{
  "arch": "resnet",
  "model": "masked image model",
  "dataset": "photos with spoken descriptions (Open Images, Localized Narratives)",
  "train_examples": 203450,
  "image_size": 32,
  "crop_scale_min": 0.7,
  "horizontal_flip": true,
  "translate": 0.12,
  "method": "simmim",
  "mask_ratio": 0.6,
  "loss": "l1",
  "norm": "batchnorm",
  "activation": "relu",
  "channel_attention": "eca",
  "depths": [3, 3, 3, 3],
  "kernel_size": 3,
  "stem": "single",
  "avg_pool_shortcut": false,
  "widths": [80, 128, 240, 416],
  "init": "torch_default",
  "residual_init": "zero_last",
  "optimizer": "muon",
  "muon_scale": "match_rms_adamw",
  "lr": 0.0029,
  "momentum": 0.9,
  "nesterov": false,
  "orthogonalizer": "newton_schulz_5",
  "adamw_lr_other_params": 0.0013,
  "grad_clip": 1.0,
  "ema_decay": 0.995,
  "steps": 5300,
  "batch_size": 192,
  "epochs": 5.0,
  "lr_schedule": "wsd_sqrt",
  "decay_fraction": 0.2,
  "final_lr_fraction": 0.01,
  "warmup_steps": 1060,
  "weight_decay": 0.4,
  "adamw_weight_decay_other_params": 0.05
}
Rows from block 6 of a small masked image model, named by matrix and row number. Rows with one number belong to one channel. Each number is 500 + 40 x the weight over its row's rms, rounded and kept within 0 to 999. All counts start at 0. Numbers have three digits each.
After each channel's rows are labels from the 100 images, of 14976, where the channel reaches its highest value: "peak at" is the part of the image that holds the peak. Only what is clearly more common there than usual is listed. The data: photos with spoken descriptions (Open Images, Localized Narratives).
# convs0: first 3x3 conv, stride 2 (model.blocks.6.convs.0.weight, 240x128x3x3, each kernel summed), inputs 0-127
# convs1: second 3x3 conv (model.blocks.6.convs.1.weight, 240x240x3x3, transposed, each kernel summed), outputs 0-239

convs0.181:527573498524448496473482448518454537459516448503498461496456502536493442536446479440385475497576435510506487469497515515514478516491509438490542467541430478478537524522457527510462471429511489486400542469448410427499491516499480509528392531453513454492467457587499547455477531484454521488449515495555510479497486552502480451585527533488489526502545436447492493527527521419530473555537
convs1.181:576508522506448485451434522466545523507449489538488444438486498525593484512489608485454513500539452484466519487624464437509489507523451568546569541440529527463607463515427542493515527452487509467518444520543534444472482496495519467490553472539518488534523519492519561437496538497511491545594511467490519444444456441408500551452489521457533466481560542448478511460500520505475460532499482561501478435454529501452486476513502482550498470609465532453471475418483540583484510522508564517497477484542499490465461512423507517421498527479558543465506583577513512492495477526525535518569451487493412493530448482551563437556476538491481546517475539519483500459476466472566531482491470536469476463446506458515486533469525532499561
peak at: top left

convs0.17:461534491500490434488532508474564544507488487564434513484504409446447483554549509506455522508522560537498509476459502524514506525562478496582488456505450494424457470504534481555540495387484502473546514425466494493502535434498481425512551473513436449451453454514402580525552502543517436524508428489499480503501415486515560517443510565521460453523530531523478465518482488510504458454544
convs1.17:395469526504532551537589489501564493462503531445456496546553534476488473463488478504568543488441473430601458534505539510558488546558516483534439503483439484453480479495527512464488446557523551484496574563542467495561494469461424460541517433520442494411446524449480539560523484451567471447490505509472509466495499462513485447587479503472522537490408515515498493535497532504488514518545538503548543532546519470452541459475513562500594520484483528493484538541529499471504526510454459541502563538503542530555582515477482468490510504484448471520568475428494509455477521512373479510515515510551589508536527506527519481543570506476531487506522481554476517540482556475516383500450495556441540577531478487484515519531548484557435
peak at: top centre

convs0.144:501465477466489482448493441507502454527498536506496482425467465524469507476481453479517528512537505468504498459513534451467510524523532521443449453447473440534476501569526466555469434548473422551448487512472408485503528487570500459439405460504561415473433462597503506501447512519533526512499453577568492464498454461498406519536521447516548510536495453471504552509471501503490489612508
convs1.144:523458514571481461533477582516511504444524451495495518466526569482464534563494524514485493471569455505495499503484498478558476516510492527492526483560491515542438528494531452415525564512504501498504440525526485484563496464491443535471537504537501521526526539505484464460520514541467496423538572539532487559533466484486517545495541556510446451471575483500510548526486466487450435502528487520508483459487496511536439445560478496610473490439496464579519468457465490526511467517469482409427516532509459440432448430507407468498444471472528508557515575457568494489476626479456506474618469477558508550549429481398464489460405477475524453475503528483550496508507520574448437461476472512464475521497504444506526445467446473488556
peak at: top left

convs0.86:521497494572439509519510487511468498486525430525544551496545507508467534482489578526523464458463542470424511474436529464515464498462478581510472485510484487485487479472489464547475599455531411484543404506558542544491519522454478466461534485454510496588518474504487515473480525534528594486496565485421488468565482449459489496466553516479538552436491556512519459389487465527565451456489
convs1.86:542455467511590511548541518497556505542553474504515487580420448461492479458531489529561544483484423487429478540496457516469521479474515551510512454494507554502496532461434467543562515509437496481439552475498479537435556535504532519469529501462457419540483500486554406460530456494459510482503560504501493543493434466471464442478429546485540527547458446517522573461482464517526546462454495520519441478501538472502541497462456541513523493453435471463492494482494484529485538499601455530485501526562576513520587554549491488501439497517477412490555451442471540525492448488388513523505525489432546493446480459474490564557523506521485416557488460538553480511526484532529397492550530507497547465475436550520527472582465554468470
peak at: middle right

convs0.152:516471512463653456555504527548451534508502534504470494479501503603529458495556519544449517488459501471491499518463516461549560559579501556452403475470560494527499470452499426447514482475476413539439484409516502527549506496517512492437584489480529498511497499504511513454535498541503434457495519501483468561502433509495501507451561483539444516521414452472523529482457517517495510519530
convs1.152:498474470481453527576458502493496388486543471488436412510491488523458483472463457479474527511494501517540515526510537513479467495485447523458469520424488542456501507522469467468461419509483507493490441540416501538517484421481608562469566528526547438506524475593455514423475642434542500484449527487520506515535539515586483543574532506500493564508539545505497470473459516541549503564501439504454503472568533542485513472476441417541508488505480476467541535460503533499502460481537457545442443466496506535521429464480498482482520508532524515510467534489547491587594510490509527501454510522559566541429544488466513400432541449484515518477453553492539530512465457498479428487548506486497546485445496452479430500525492543520556
peak at: bottom right

convs0.78:437502487465535480523508484484420562478478501546545442513492416510483465479493487468525541508474537483522523492559533493489536459491526520484451511508438479554509493457492477485498451420482516494440525456547490514481580564547465351465499509521453524454503521534503488481547495455488537515552474430548492546451472478446538475439478456520483555562446438523423577520481588505439505463447
convs1.78:571470485487531521445473482501529542542504465497521501477535500536515511510566557464522521496532485563532510473489529513572506484432455468537560461495451446575466500439426460472544524551461517580506477535526511448481477455533464558453515544486545557468454490573483441497573504487520455469579495569487539509469501586471493562462460546554452493475516623509521440506486499423504542530603546524523502464436437573452504468495522459577508467541508486502508468475480451539500426535465492437590511503556568499554439421505492480492458479507454517492445536458543493445480453552515555514462466484524570552484471550474468545478463537449559565532542429516518480514524510446489545519553510455485445541462510518497451495497539511488493
peak at: bottom right

convs0.130:479506482483588564549550602454521484455495548505531494533498485462482476485516499446563482516491532476485488463565513565488502457518435532443505502472545487445493486521495487496557516492525501507484507466560511435501453515506461460499459545495483536523441532487447412452534533603506470475558501549502471451489475504521533511346458473504490460465490414501487509538441528392496446463509
convs1.130:553511458554487550452458461480522514485475432539433478484476532545425489495537559493489474524597466472471553518454495367538457484472466559460554501464517436521429443560500416451518502494539462475576562561476517470436459522520502459531560522509456518519500568454503456505511553497530505494479508523557511524519517511484493476531421511523540558457548485408579457451510498492468512497554440528498461449504552484496540498490481470472493566526522473501473551409504522498489529471483436492567519434563568518536495511416462495511440463473459435520548481476548546545574635455542479494544469505498442500509496494584564483536493547474478533479468503490490519472518502498480517583433510516544514476527491498460495544474513445487479
peak at: bottom left

convs0.47:492559511456470482540432521500502524483427529544494453485480480408501503531478498494471505500415436472477522506500470491503559494514514465448526436473486451496500463468468496456483447563457431521458544562519493518487542502507607408505561482498485429493534589550477415505476529534421502482504498496439467491486496518472477467427466456468504565513432485570462545579481540438489548470476
convs1.47:484504475491496508445463472515508523556442507628556542541490473472433498529529508524446510487545493460535468517463514545527504479491474480497547475526554560551479577501536511455451537459429512513530352541442497502512506489508510553520517483457471513599483547506482512483441519468527440532554455497476567506447512521471467597422503539458503392499591568516502510484541488444480505507593541456475498465485540467450526475553475475536435453530515574462522395451481472529454490498451496518483474536521555487472479531539513466471440535485504584441450570434495497514495522544553458486492450575484488473511538479555470494481499477523517500481517435509519432467474503432505492438528524487526562493518496452540471484455512522531584
peak at: bottom left

convs0.37:555463535543502499570523529442505496485508399462543505483485431417456521478436539523526537458483561489435502391536504555505518446495464453498595435532552459423533472497527479500535462504474537499538444484480426456523496449462520469478507414444527487461497485577468523482528505446452481500474508537513451531507418545512479542446546508496532478482462561455465488510563499528504468475495
convs1.37:539514505522602494583488446556535577461481495493500506527528608492457554509462457526528546460458488509509435536521515634545503572505513519506474465516536520482459551485487494488439445536493587528501518552498567504479456498510475468527461473495526536444548548517480515540519445524491520497520539449471460500538510511530522519436529538567534524529424495542525442575557471502545504539515464627543519541487565557507555513470537482532504513502515470485604440570532453446515497544562440484472506477463474450471476453490424436442479535450543558492500515473489496477506498454517521520478460501461522460497457500497501506464488533456494518532548542517508506529493562531421499585511482526428484415517545499551527509527455500575411
peak at: bottom right

convs0.74:560507519506497528493473464466412457577486504483488561494511547538515560401508498504554458454545513512517559532492465546464440513446471539464523528531527566448434555517458455466422568543550448467484482468475584470515494460470468520489497528565492548488424462475561453494452478481485533568501487443464526520539502475534469481456458522547500470527559520612503494476453556538492487491469
convs1.74:568503473553545544552481516485492542477513502496435491500541478529476438491514484494424489495454457535471497500539443532480532451477449520511498523478494490564481424548504499472528533503492541516500484432412447530457550482486537504482553519494525492481507519476541555431508556541554531500520553442463416559440438496549549441478484466522514542578499557476562480502447556494498538470474513554518541416585516550541504540442466502486562529395482593502510485484528509500493482512474441466510433525505521480461524505432536475474497510519508523536434584480467500594491537498596474512548570521475452524533431457519561531570498452475525480604493500485477462474550484483582513425543488518438507507494509511543458565486525452425559
peak at: bottom left

convs0.5:464440514551492572487498505497481497497463487527493518550534496503459448511492517521535528541504508538482427571480490576498531515558472495540490541529427508477459488402438508496505473433481543492479467407487525426554475517556457507488488512449531468545477494439430511431533545531474478509571470427491422448427460511569467504437454543546527494523470547535470411460490501548463465549475
convs1.5:553557546567564543609519456513539551547488537496472460521488563474491531437496487485478513463508526553573466484442468474554475547524517461505467492438455435470435498498559445485555473517474557533532567473510503533528526500526504527490542467507457549487538438513535480550475462505508481492508496528452476448508500500493503511487517498502572491512444479511545487466509496506606515548445522448521516466500495515468523509525526494542517485575496505484519543468482456504507491496459448483472478490497530490542548484471537436500627464441529566474483456605502503450511503515520507527510508535504591499600500515584472459512496459497556366519593410463453446515476564464419491578493472498556429464489530482481517612473509502536476
peak at: bottom right

convs0.120:510491505542510454569428490519486494490553463497507443464487477498480474525479548560483522512487436483398513421563477484501510524595540512519449399606475511507550447472501463448545433423488502499457482538533454513461511503439464547530472423503484529505537489577469506450521530448452469581489520492514485507487580492489447490550516521530427485492479501489475508579506448467459549506474
convs1.120:574531486484514502588467428481496520543576508496450458525548446483500489471466500564551489533484604469474493535503516500576533457466513507497573460499572577552537526561525506515483552427536548471515456503486481470481458508447542502477519542462515553503431488501540533468520469501528548596527546464475497491443536505442467519420538544547484555498586487462460482478538487465543507456449549465439510502483545492545461456463504472485483455506539563482452469455518523555479470545475516445478508475506478521477476510543455557417441560546499541476414580498508464453501467474461585547538504530491485476552539614531556526510488544494512484496482553421526529456504481506541580494550517471526528540419579504511478489550567512483540
peak at: top right; top centre

convs0.3:473463499531479470493475483532512504506492582455501489496523408447480456524367511496528516549427483508528495489532517493514550537522503427455509539473575507431509534506498488469457517496426552439452547432394437463554457506485526489501565498527498464477422489498550494434504466486506520490557503493489424486526415505495508484465548574469430449470523458534498444553501509471462499456463
convs1.3:601486496477484589543538543517492529482527523483456513473518493506487515517583463530505485447464534565558528495539529582441505525545442508505471467493491531557486531507544556428380473512553533450521505489415454441490500519498478458579394494523522506509517515485469481510461510476468514509440532550506525550583459477601499495500534492513511512478509498466516450541530508486598577447461527534530463557458486481524494481473520472511541426507480535482494513494525517440432498507467481509482486533459441587536542512517508493568436566524511527544467512481545529444584539422492471449539440502564492441522483495496502555468485509505537593477511412511523511476459500535502574508477487510468531467463400529501596548540528490508445
peak at: bottom right

convs0.172:509419536516481526520507505492550520521531513497447458575541425456493490440589461528474541534563477473427469516534485514573494492506543491565532495507563487455506478525526535483530528462574533516568445414450467457525458503532513510498529516535522459476386515478416535489509490485512502503508488511411464490532437513520489469429492487502499442458490461517462358467506443518481498535508
convs1.172:507493495564502546529576502539566519461512490482509500515515499499452512485486418470511473379465559536587482515533521570494490506477487519546431476468491543567380525484527505448398479500515604537511501419433422503542487520442505475559478509472483454466565507485456517558504483506508515483381480540467499447578466515527519435585470479502560517519464527503539478498506504557545566448481545527513487521515530518510529544421514534473574513454484515543542513582497485401524496508476452486517505443512484531490501534528487482599428447541438479496487493486464521446530491499501495501507470462485515469530483542518489473526501475487551447524484436532454526505512544543464549537507503506467489493551402484440588561470549479511464
peak at: bottom right

convs0.9:443451485502477469529454510550563517510436531501483545481530483548430496464563554491611590458540461503432519543534522446471481548493479465505484479476511473491567481508509488459480481429492553557564466432492483567494435500596480498454498449476542504543494509534523526465528509551597432441471530505474465543492528456494546531495538524501494452552489461451538443483519482413502466526515
convs1.9:600540405501568513527516436446559474511512417508524473505472506518461523509425472451483528489521585441499481524553482509584501448474447486490467499435528537500560414544481481435466506518535508484515463490515439463528445530393543554502457505602489539440506504476518468532522549504514506451512515493494544491512538468480486442531559422560501608488451499478541535567446472541552555515538497502531521429519495580518509494516529492513543502503498484519529516529464507455498437561542416467532444408501530500414493539473459440483513451503468518455487505487553515566519501452555459540549473500563425465480473400493508501423519486482481507482444556489426507489555524484490517499501516491538497512533536483437496467537551515469508
peak at: bottom left

convs0.169:443452542518507537493493476510502511530489494519496549483497462525478468455523469508415498546470505499497461523576510468526516496451473465549463557531459462501503553513476491509475480530527549481472474566533492495472600455460521411461521508517502411477485509526484451484503420493436536576490480463444516530466495539446454537504533457467410534549470482526474474492500463663531522389474
convs1.169:493572537477523488491449488460520549559493483510504484498513485492628511486504506574448469499530504483485493516454483488468496527512556505540512469528509475564457483433546525540527460475466558482553498502493480502489466562544430473466552528471545530504437521449516495421463457497514536440516485509501478441511507532520515513522492474469468492482611524497497503447466435479437508494645507500502517531420472482500530472629468508522486489480562553569519548556449489480500527586485468443530541514473465499492536431514507481442571545487501542491558533492453523450509463483487421498461523461519615515514641539463576496445485534515529465475462550436550484513547522449449411418504508523483508531500505505511472438520497486515494
peak at: bottom left

convs0.155:476512473492535463489472566421466509485545543515505505491458496495456441498496475544531544534546538474475504409456501474515498572498480504514511448521490519488536514435464491570454496487499372450556496572499460482524488437466486486514448457496482492489459509574527497461511524511535472536528464547471555500462472394449491494427546389577557487551526488474493524558502565515433475433500
convs1.155:512557437578460502453458502467505499458481447581444574434501547549464470490496472440489488488537474504491482516566466534483542450513482541502520511457525589493573528515504513518601432583568463526495514571484449418508511497542436471498457489521575523455461492514529513420475486442479466509490561549494535504562447487453467451456485449508605390524506510520526498476473490523509492516435544471513572566507492531468443520534478524507531552471517476522491482514500507497537487546548520418416454500477511470472512456502476574524430495429501520515482505492479500525504628497446554477468507508451478502431549512524562438504406488518515556503479506513518499521516518542471455478533477503471528574545579468555500486537433493500489
peak at: top left; middle left

convs0.26:516456498502455464503564523505484478502529467483460562457544526476443519474495459533475516550503505473508461438513532547498501514407443476528500524468506465479534513523524547461430439421521616484507469568496512551553551528431559444490434520456497449465418501453505517497473494543425495492475515514441501515530522540453425477519526489474426485540509526432470478553520555578534504405492
convs1.26:537488548506491438543457514512499552487511456537526495396482523433567536471516467531501460462483521580435461522422475444554492510523541512514481528475489521546458507540548569470511466447566478538474523527547497506502482513424445442513516456467587545482491494474481444527486535479483458494487531530522461486485501504539488528428512430457545465482473513566459493513376430495494531525602440513511499470482466508445533495520486522492445522502496526510624489564497465535507550521530530532539499449476464468449504420498467498513570470486512549521513469477458467493506503505484467429468531479577526488467474544442449476508495554541455595490484501445479564533456482431496498552421469518495374469560517474397503481502570472486515
peak at: bottom left

convs0.100:537529476545463519540471519559519473494511509447543407526485503498517499518443491510448539491579514516486468496581462498508496476423484467465521486513516492524591510501478444436592472413471502464419537484478504533481566536491485517502568456445456511449567456498527506540569483414417495519507564446470456480489486503509427419594479533469454436519508445529493488512500498500479526475478
convs1.100:532506467512447460457492484475420519494550599523452440466548535473505441509509501501480449558488644478493550474474499558578486464471496480553537493522508532525516431452518525533502485424474508492492426504487473508497483538545632505570449555494563525519461506558466488492477505529499491588416466486469515440460510543505520532507531539547464534514611551569481525479545520479555525464540504479564522500498527499505523478500502408472524494542515545441535442500500526490399548591511493496482523511479458529491423492512493496460498519504477501451437496504434526492563487483544565520510472497516497526507507556525482535486478484533474554468549527452484503424488514457534643496496508511538516524476467495474459497588466444575505
peak at: middle right

convs0.212:517500471445457483510537529484527517472495477463458504475506473535531473550404516437518524438466527455445448474509535509523466468526431463484357481480462559499511481514424465484526497487433471500441490536496505408469497503484537494520538480526468544440456466502514530431475490531513498462492478540524391535492544480519546487514403519494487474496440438564539418520489479439469415530473
convs1.212:555578525494480460492507456495464537462507621383462533516509530475478559470523512519519472484459587517506564540508515474486477477562487513531476521525497471547453523568524510431427399504563451436485552565479508530497460528491444460534506513510533480516452568583472548528552508552467466548482469518531500488506485510575464487513510490478461487485547476464503514468481498466466487520521510437513483536500560472507511496480560465461468436476540532509497484390457441488477524454532477523498492527473518526526500448488484579529499507421486570533519519530513551422530577604563595512551478577537428493598505538498470518502495525492564471503549429480515517525414512474506497510505527491488492495464542493484499468464370521518484
peak at: top centre

convs0.66:493477466478509506513500458483471490502461524482456508487520485523515487411467445429480490524497476494518552462461496499531523483427450448522472556500477472560586513514502559554513454491464481468408509489458487416601428527448576524494620455493558543528435470492455537490512450512500501498503503548466504492533480467544520479470458608538479487455448516519473568525550572537509493556465
convs1.66:540542535560490515450506475482494468509514511519512498480521473517547476512518455447476488582502577452467614492548435498467486504536507569485481545447483541578492504466483507431434420442450499528475614512423487499404480509477435450583443577510494543508497465547442525528478506536542532481524430574456552445495482473534495523498515515512547476492522574494432544462491523465547510534456530579507489567468475427421453526532512501519472545459431488442456447474544518453508493552474516549463496543507489487457427473484582523581575472553480476510494521475503546508486503540523541546524467458439564512506459558485502537526458475484488492499547530528410515493481462490544449547495452489494512553497493516481581492484436481471513
peak at: bottom right

convs0.163:565501445532476557480528544523494550475458502497418462418493462552513519491523498470423505478522489463511438565464471544495488599490521510483489461470510532453548493496487532452476468500505431512452525467541545479486527406529453352468468526495527494509470511542524481500482437458533528486468501527508502503517477559540540517432453505488464520558568513522578387448506544503518453515463
convs1.163:516583477549563500558439493543521544503501564429551512464509493433625476526498467463573447495597490537506519478527526419523471477495564539499591483546457477465408510484526489475465517490455530511546524434508526455492524521542514575443499465491442516472505512458504471531492430587500504460463567451527517484487577573536478489485467525465527465480488480484460492492461523523513547482493510522447423435521456457482429520413507516540496462495565513492551567517472514487515365495499495487485527497502519507505479507491551449555532459463479548525476533580586558486512511542547503525539545522529528547526478544424485453465528446507475542474500478564511515539573496499522507530448491555502536550443525551527443511459547509518450
peak at: middle right

convs0.65:467531497481500459484453496574560507470426526512508557570477549515556517464451479534520483410409508462483492471552471472502454501491503586515458524521446473485479504492572521511484550520562464485509531537392441471493535542521453519477513508511461442603515503479611532488497497559509500519515526514470483535597471512451560520505581503531533513392491511499470493525484452492474511511535
convs1.65:506474550481506488508500496461497465518506471520539494514474499550446479499514522520465495494456488494491536484495500538534490540507484489513445532470534491534575472502371454461542426464481457452481487427470514491506517552423580568476630465544444476465493479442487483446494480410513497470429520547534513545540401475496509550514497525489495516507561599480525543549428503495469556484518399515483512472462430443507510490529568510427489478444484453519440487529506514534434507532561529501477492465517495499489498527524484499514506505473482438437508491419515502479430501569414452485553507461477395454582472510516550485464459530518530525515495658463541509506480508503528478448459516489480496502452581514513485488495405490515462
peak at: top right

convs0.80:480489467521502499536554529532461476513447496544499514505480516536494541487342465488542541541475431489491474491544487511487534540471463573396538497459492463460446552462515527360455432537526457511544479578540512497480513481456469477438495497503459549548489502530519422411424533518522533488509483478537440504552449526500496497486590502532523518463512552485487481500478513508514544524484
convs1.80:465561499559484460556508513462584556503510423515493454452498561456439524537453445514469508456578450517517512481481530520505488496443486576532503520425468426495469488520532456331543472432441469551567490572514452490518493520476509569513557469503491504497546485507576478508488494431497491440507518489548516515499488462527447543569506464494509486504484533563509497486530455548511510531498442487487513453512459456492511550545530566506514570589522521528550482525480482522489529480496480524468510409547486505472473476543479524572596469450492430461568472519513461460495501516524429473463570539584547452549524469505527503473469488480462516495482535444550444526432417393503452498504518507504473480537469470525470436507465538539504
peak at: top right

convs0.132:445448531510494518475511472548502511516516498461501502433533467465450568480549501485536517488542490486478476550472508512493514530463544516488525498538488482471424492514550546541469504492544514476476512518615492472458485449477563424468542490533585445460560509531493498476521524559481558428511474459416477461524493526497529486458489456489539558564602512619507434431489511475557417435527
convs1.132:479486500541530558560496516492414524473493502464475504501508514415529485451566502460491480482490460461554513489486455499526474555432567506496531461460486577530362516455527511502504461593401607542565510511550486476507487541531501448517533422489474499517458486465494506555455448481500501421480522518501483515535477534499446489492446533444501529464398439491565523492476512502514464470484494500482497508502491485548548537475473522519507557441523486516487523545462548460531445543498395519517538535413493508531549502465487493509415498487505477558579477403531511573448514567475473538523476498460547499449569407491489468444479479434516491498528417483499552536545492539447471502495472467529574492493463564484554526519550500446454
peak at: top left

convs0.7:488435579475447526474535485466463470502470446544479543511494454532529494457566506519546527497520447513479440468483514484464472572543484486518451478464440453459487531504452523466450491593475481501456488612483532486525511473494562400462521463472550491463466517545550474525476558555438479487511520450461559504562512524489527482416506504505520583562522551517500510508528628514481460478528
convs1.7:448427511507513498563485485439511559524478512560550483490470486430475544570538455515514458486491529559446490450485470558502454512492526520557530469573472547581503518485474525415468523435449531489497479442481453514524501439486497495451529500448506494520412460489548458563496519454491461484497533535505472504483481508463528484430519517483575397495587533569469522486464480541499537476505589506585472539508549474435467406480460579497487517553484525500606473532500461527513516519508451579463439446476457489465479447480566473437467540482526564479463515501453447453522476450491431441466504478532573461479458485550443468492537489547478494482512497465498556543515477493539551507450477458509452431508497537397487515455551503546540
peak at: bottom left

convs0.28:542456462447536497473406553499480504517503495489547470535534457472528495498473535484496479520426483536491537500506527505566556565511488485463468544488498434484531481447527472496480530561523588460415522540542493399530474483485494397443464500523473517491430458539479562435552505515496460469462543521482456551442431515529553506482515412513450504510476462530416546428561526480471469471492
convs1.28:507481507536488487517516477445509469537577487461469510565530458533465523511476549542462475504535555454590529493481504446486512459499500533429507456512488525551504495467451502497490538569493520555528504485481439475447548475565448495486511563452490482473460561555495557454470511499455503518419518566536567527518488515446507539511502456461500452498612522451520532412464488523550487485564607534504536497514515503538570496611512428532451460521537531521497550387457490464469495560554459488581502521523536510575476507496511470497521551533446504512422558511501473470559484487510576479557472502525542507535557511485457474525532503493540519493472491517587449486529464438548529435520541456588518540405514471492510580509511495579486
peak at: bottom right