config = dict(
    arch='resnet',
    dataset='photos with spoken descriptions (Open Images, Localized Narratives)',
    train_examples=203450,
    crop_scale_min=0.7,
    horizontal_flip=True,
    translate=0.12,
    norm='batchnorm',
    residual_init='zero_last',
    nesterov=False,
    orthogonalizer='newton_schulz_5',
    adamw_lr_other_params=0.0013,
    grad_clip=1.0,
    lr_schedule='wsd_sqrt',
    decay_fraction=0.2,
    weight_decay=0.4,
)
Rows from block 9 of a small masked image model, named by matrix and row number. Rows with one number belong to one channel. Each number is 128 + 32 x the weight over its row's rms, rounded and kept within 0 to 255. All counts start at 0. Numbers have three digits each. After the name is the row's rms in percent of the matrix's.
After each channel's rows are labels from the 100 images, of 14976, where the channel reaches its highest value: "top examples" is what is common among them. Only what is clearly more common there than usual is listed. The data: photos with spoken descriptions (Open Images, Localized Narratives). In brackets: how many of the 100, against the usual share in percent.
# convs0: first 3x3 conv, stride 2 (model.blocks.9.convs.0.weight, 416x240x3x3, each kernel summed), inputs 192-239
# convs1: second 3x3 conv (model.blocks.9.convs.1.weight, 416x416x3x3, transposed, each kernel summed), outputs 188-234

convs0.263 101:108119212106099106114151152134096147126108146148166120100166132133136129138075119149137066069111126137137157135154140105166095093080130122121049
convs1.263 097:099141104106135165096104185088153113191117130148126129118155127132120169085112150141100107139098108112100099163107093116131124141191140127116
top examples: text has "buildings" (27 vs 10.9)

convs0.163 127:123141128062160110128126134106101182084106107105151128126112159121137170103158130099089118137094121138129175190112140098086149148168117109101168
convs1.163 118:094163141092113126178149129107153098131133106063122184125144123121079181151136131164109138131113067106193131116123071096138126143062148131112
top examples: text has "sky" (71 vs 24.7)

convs0.196 100:078164096068104149156089152151094124133162127127155095111166159162123100109105126106148214103097118173166166131107144141070131097126123145163181
convs1.196 086:037149163156104138181163126167119139134152160156144172145110128179085134091126084152085119061137167120086088143112144125101178106159127162133
top examples: text has "white" (29 vs 11.9)

convs0.295 130:112126189123148141115123141140109101129123128144123075097169157158076173077141131109169160121116155121126088153092152111073153150121167135149126
convs1.295 121:129113082110124159105162138078075094124124092062155098147065134156101111118100186113142165136124128144108120150110067121176126123122151139134
top examples: text has "building" (25 vs 8.5)

convs0.293 100:078135092105117100153139078112070089120127131094074150114086108230114074105139124121075120110145114156130071096107038078135123133195083118170067
convs1.293 103:047117120140102127120122184108103165180172123121144142094100121105124146129105128152011117139103129120130102163094102079095174092164158086147
top examples: text has "trees" (55 vs 27.4)

convs0.102 097:158144127111101128121098135142133143113136112141098175151091109155127168188156152151173105168145107159153101136124156106130179104078204117088125
convs1.102 094:122154096165074085193111112119136150187129134154110133145111190094127142114069075178187136094146079139157093170089162110137102082125163182143
top examples: text has "white" (31 vs 11.9)

convs0.114 103:152118169104091133076117124106179131127111138103167144133104123117118137199075184127117153104116134143144147147240147128114127106129104134104092
convs1.114 108:153157129120124093144137064076159128072157094073116182135091110085123239160210148189134122106143085135185161160127130152147139175076150172126
top examples: text has "white" (31 vs 11.9)

convs0.169 095:137100144138125128122097119164101169136109111124108163072132115121159139134149162081099088124113119134149150148066150122150140114098146110146142
convs1.169 109:105066088086126157086169190112132151235164097041126141112126109118102194129139120063094068177115124107142161092105080187117165144113155189091
top examples: text has "sky" (54 vs 24.7)

convs0.205 100:134114135188142116175109167185123117144154110099132104143169152129082089102114036138108191194140107096127141104137108145145101142143126088098138
convs1.205 088:111131166170142109139156105124168170113128148104178158111125092123123055082147097125200201119067127097091112141171131095098156066123108141091
top examples: text has "white" (31 vs 11.9)

convs0.85 102:093136225157096113136143091167055086119162125089138142107197152146098154139147147087119101108135095097157049150124125107084129203176158153190102
convs1.85 093:153080115160093141151134205095129159152133122105161129090119116120115085139147183140088108140129130133147061115082104125085136131124120093117
top examples: text has "people" (46 vs 21.3)

convs0.287 091:116089149148078098106109134169097078099154163095161146181142091155119110114125103137135066089134112116101139160115087131092170177108101149118088
convs1.287 087:111094111149091160132183149073147148206130039135104130167137108145092153132131100079076102168161073099131167108135114135145135137110115078138
top examples: text has "table" (30 vs 12.8)

convs0.5 087:127111088112077123125128117168145118138101103144101156104139076121154140155063127123136095146159142130112116101149108146150169076130106156118152
convs1.5 108:051166123123112174118157113141105148131132108147171126097111082042075099138211116127127128207185117098093119134120084140084118086096128158102
top examples: text has "sky" (55 vs 24.7)

convs0.255 107:078121154117099099098141148158114102077102130099116103101127135148149114126090092114132120102092097125141129134101159096168061128134151138094181
convs1.255 086:081162112113140123166127171133105159098068186106146123135151129137091104114142149086137167077159139093150071122224150163127192202090114108193
top examples: text has "table" (30 vs 12.8)

convs0.37 114:142109255126150071112112086124099139123152113125078131140149122184112115089141078119141097152109092132116116141103109117114157130110140121185094
convs1.37 104:116113106145101152089115201135089133121117122044152159112095149093139121092149123126099101134166138120108119179084088156118147136162127077122
top examples: text has "sky" (50 vs 24.7); text has "grass" (27 vs 10)

convs0.365 103:204103174142165113107160094156125126104172113123129089089173188124161163148120127116111182110136165156149119138191164140175149084146137165084103
convs1.365 087:140110116139139108135132149120106142086143093114132109112121125111150153125141136115151097137113113117145137171160085145128135122063157144103
top examples: text has "white" (30 vs 11.9); text has "color" (30 vs 13.1)

convs0.62 130:055126138199118143169130091089081141129142145139135106101130203120118103098158110148087135105103112186113100147145109094136077127119086167104064
convs1.62 135:109000111177089148135134155063138095164120136123129180153133124107124118150152217165130084143102126078113158139156087118163095143123173150140
top examples: text has "playing" (25 vs 3.3)

convs0.224 107:109152134087095117100106116152126124127212096174161126123196147182087148167087113117092118125132176179166125140131084112168101219193096122160060
convs1.224 109:105122124149112165096141196103138105155179161120167124137087153111094156120144161147032179111136145133115112107093131146181173174153183136142
top examples: text has "sky" (59 vs 24.7)

convs0.106 086:126110143150146124142170130162157157099155193146133132157175138132160122150129161094114116114133190131117151163107161154133161087117170133090156
convs1.106 142:073127155120135150173100158150098138143116180142143121098118167122074097118080125114092094112060159148175147131122143186090128111133153048115
top examples: text has "grass" (39 vs 10)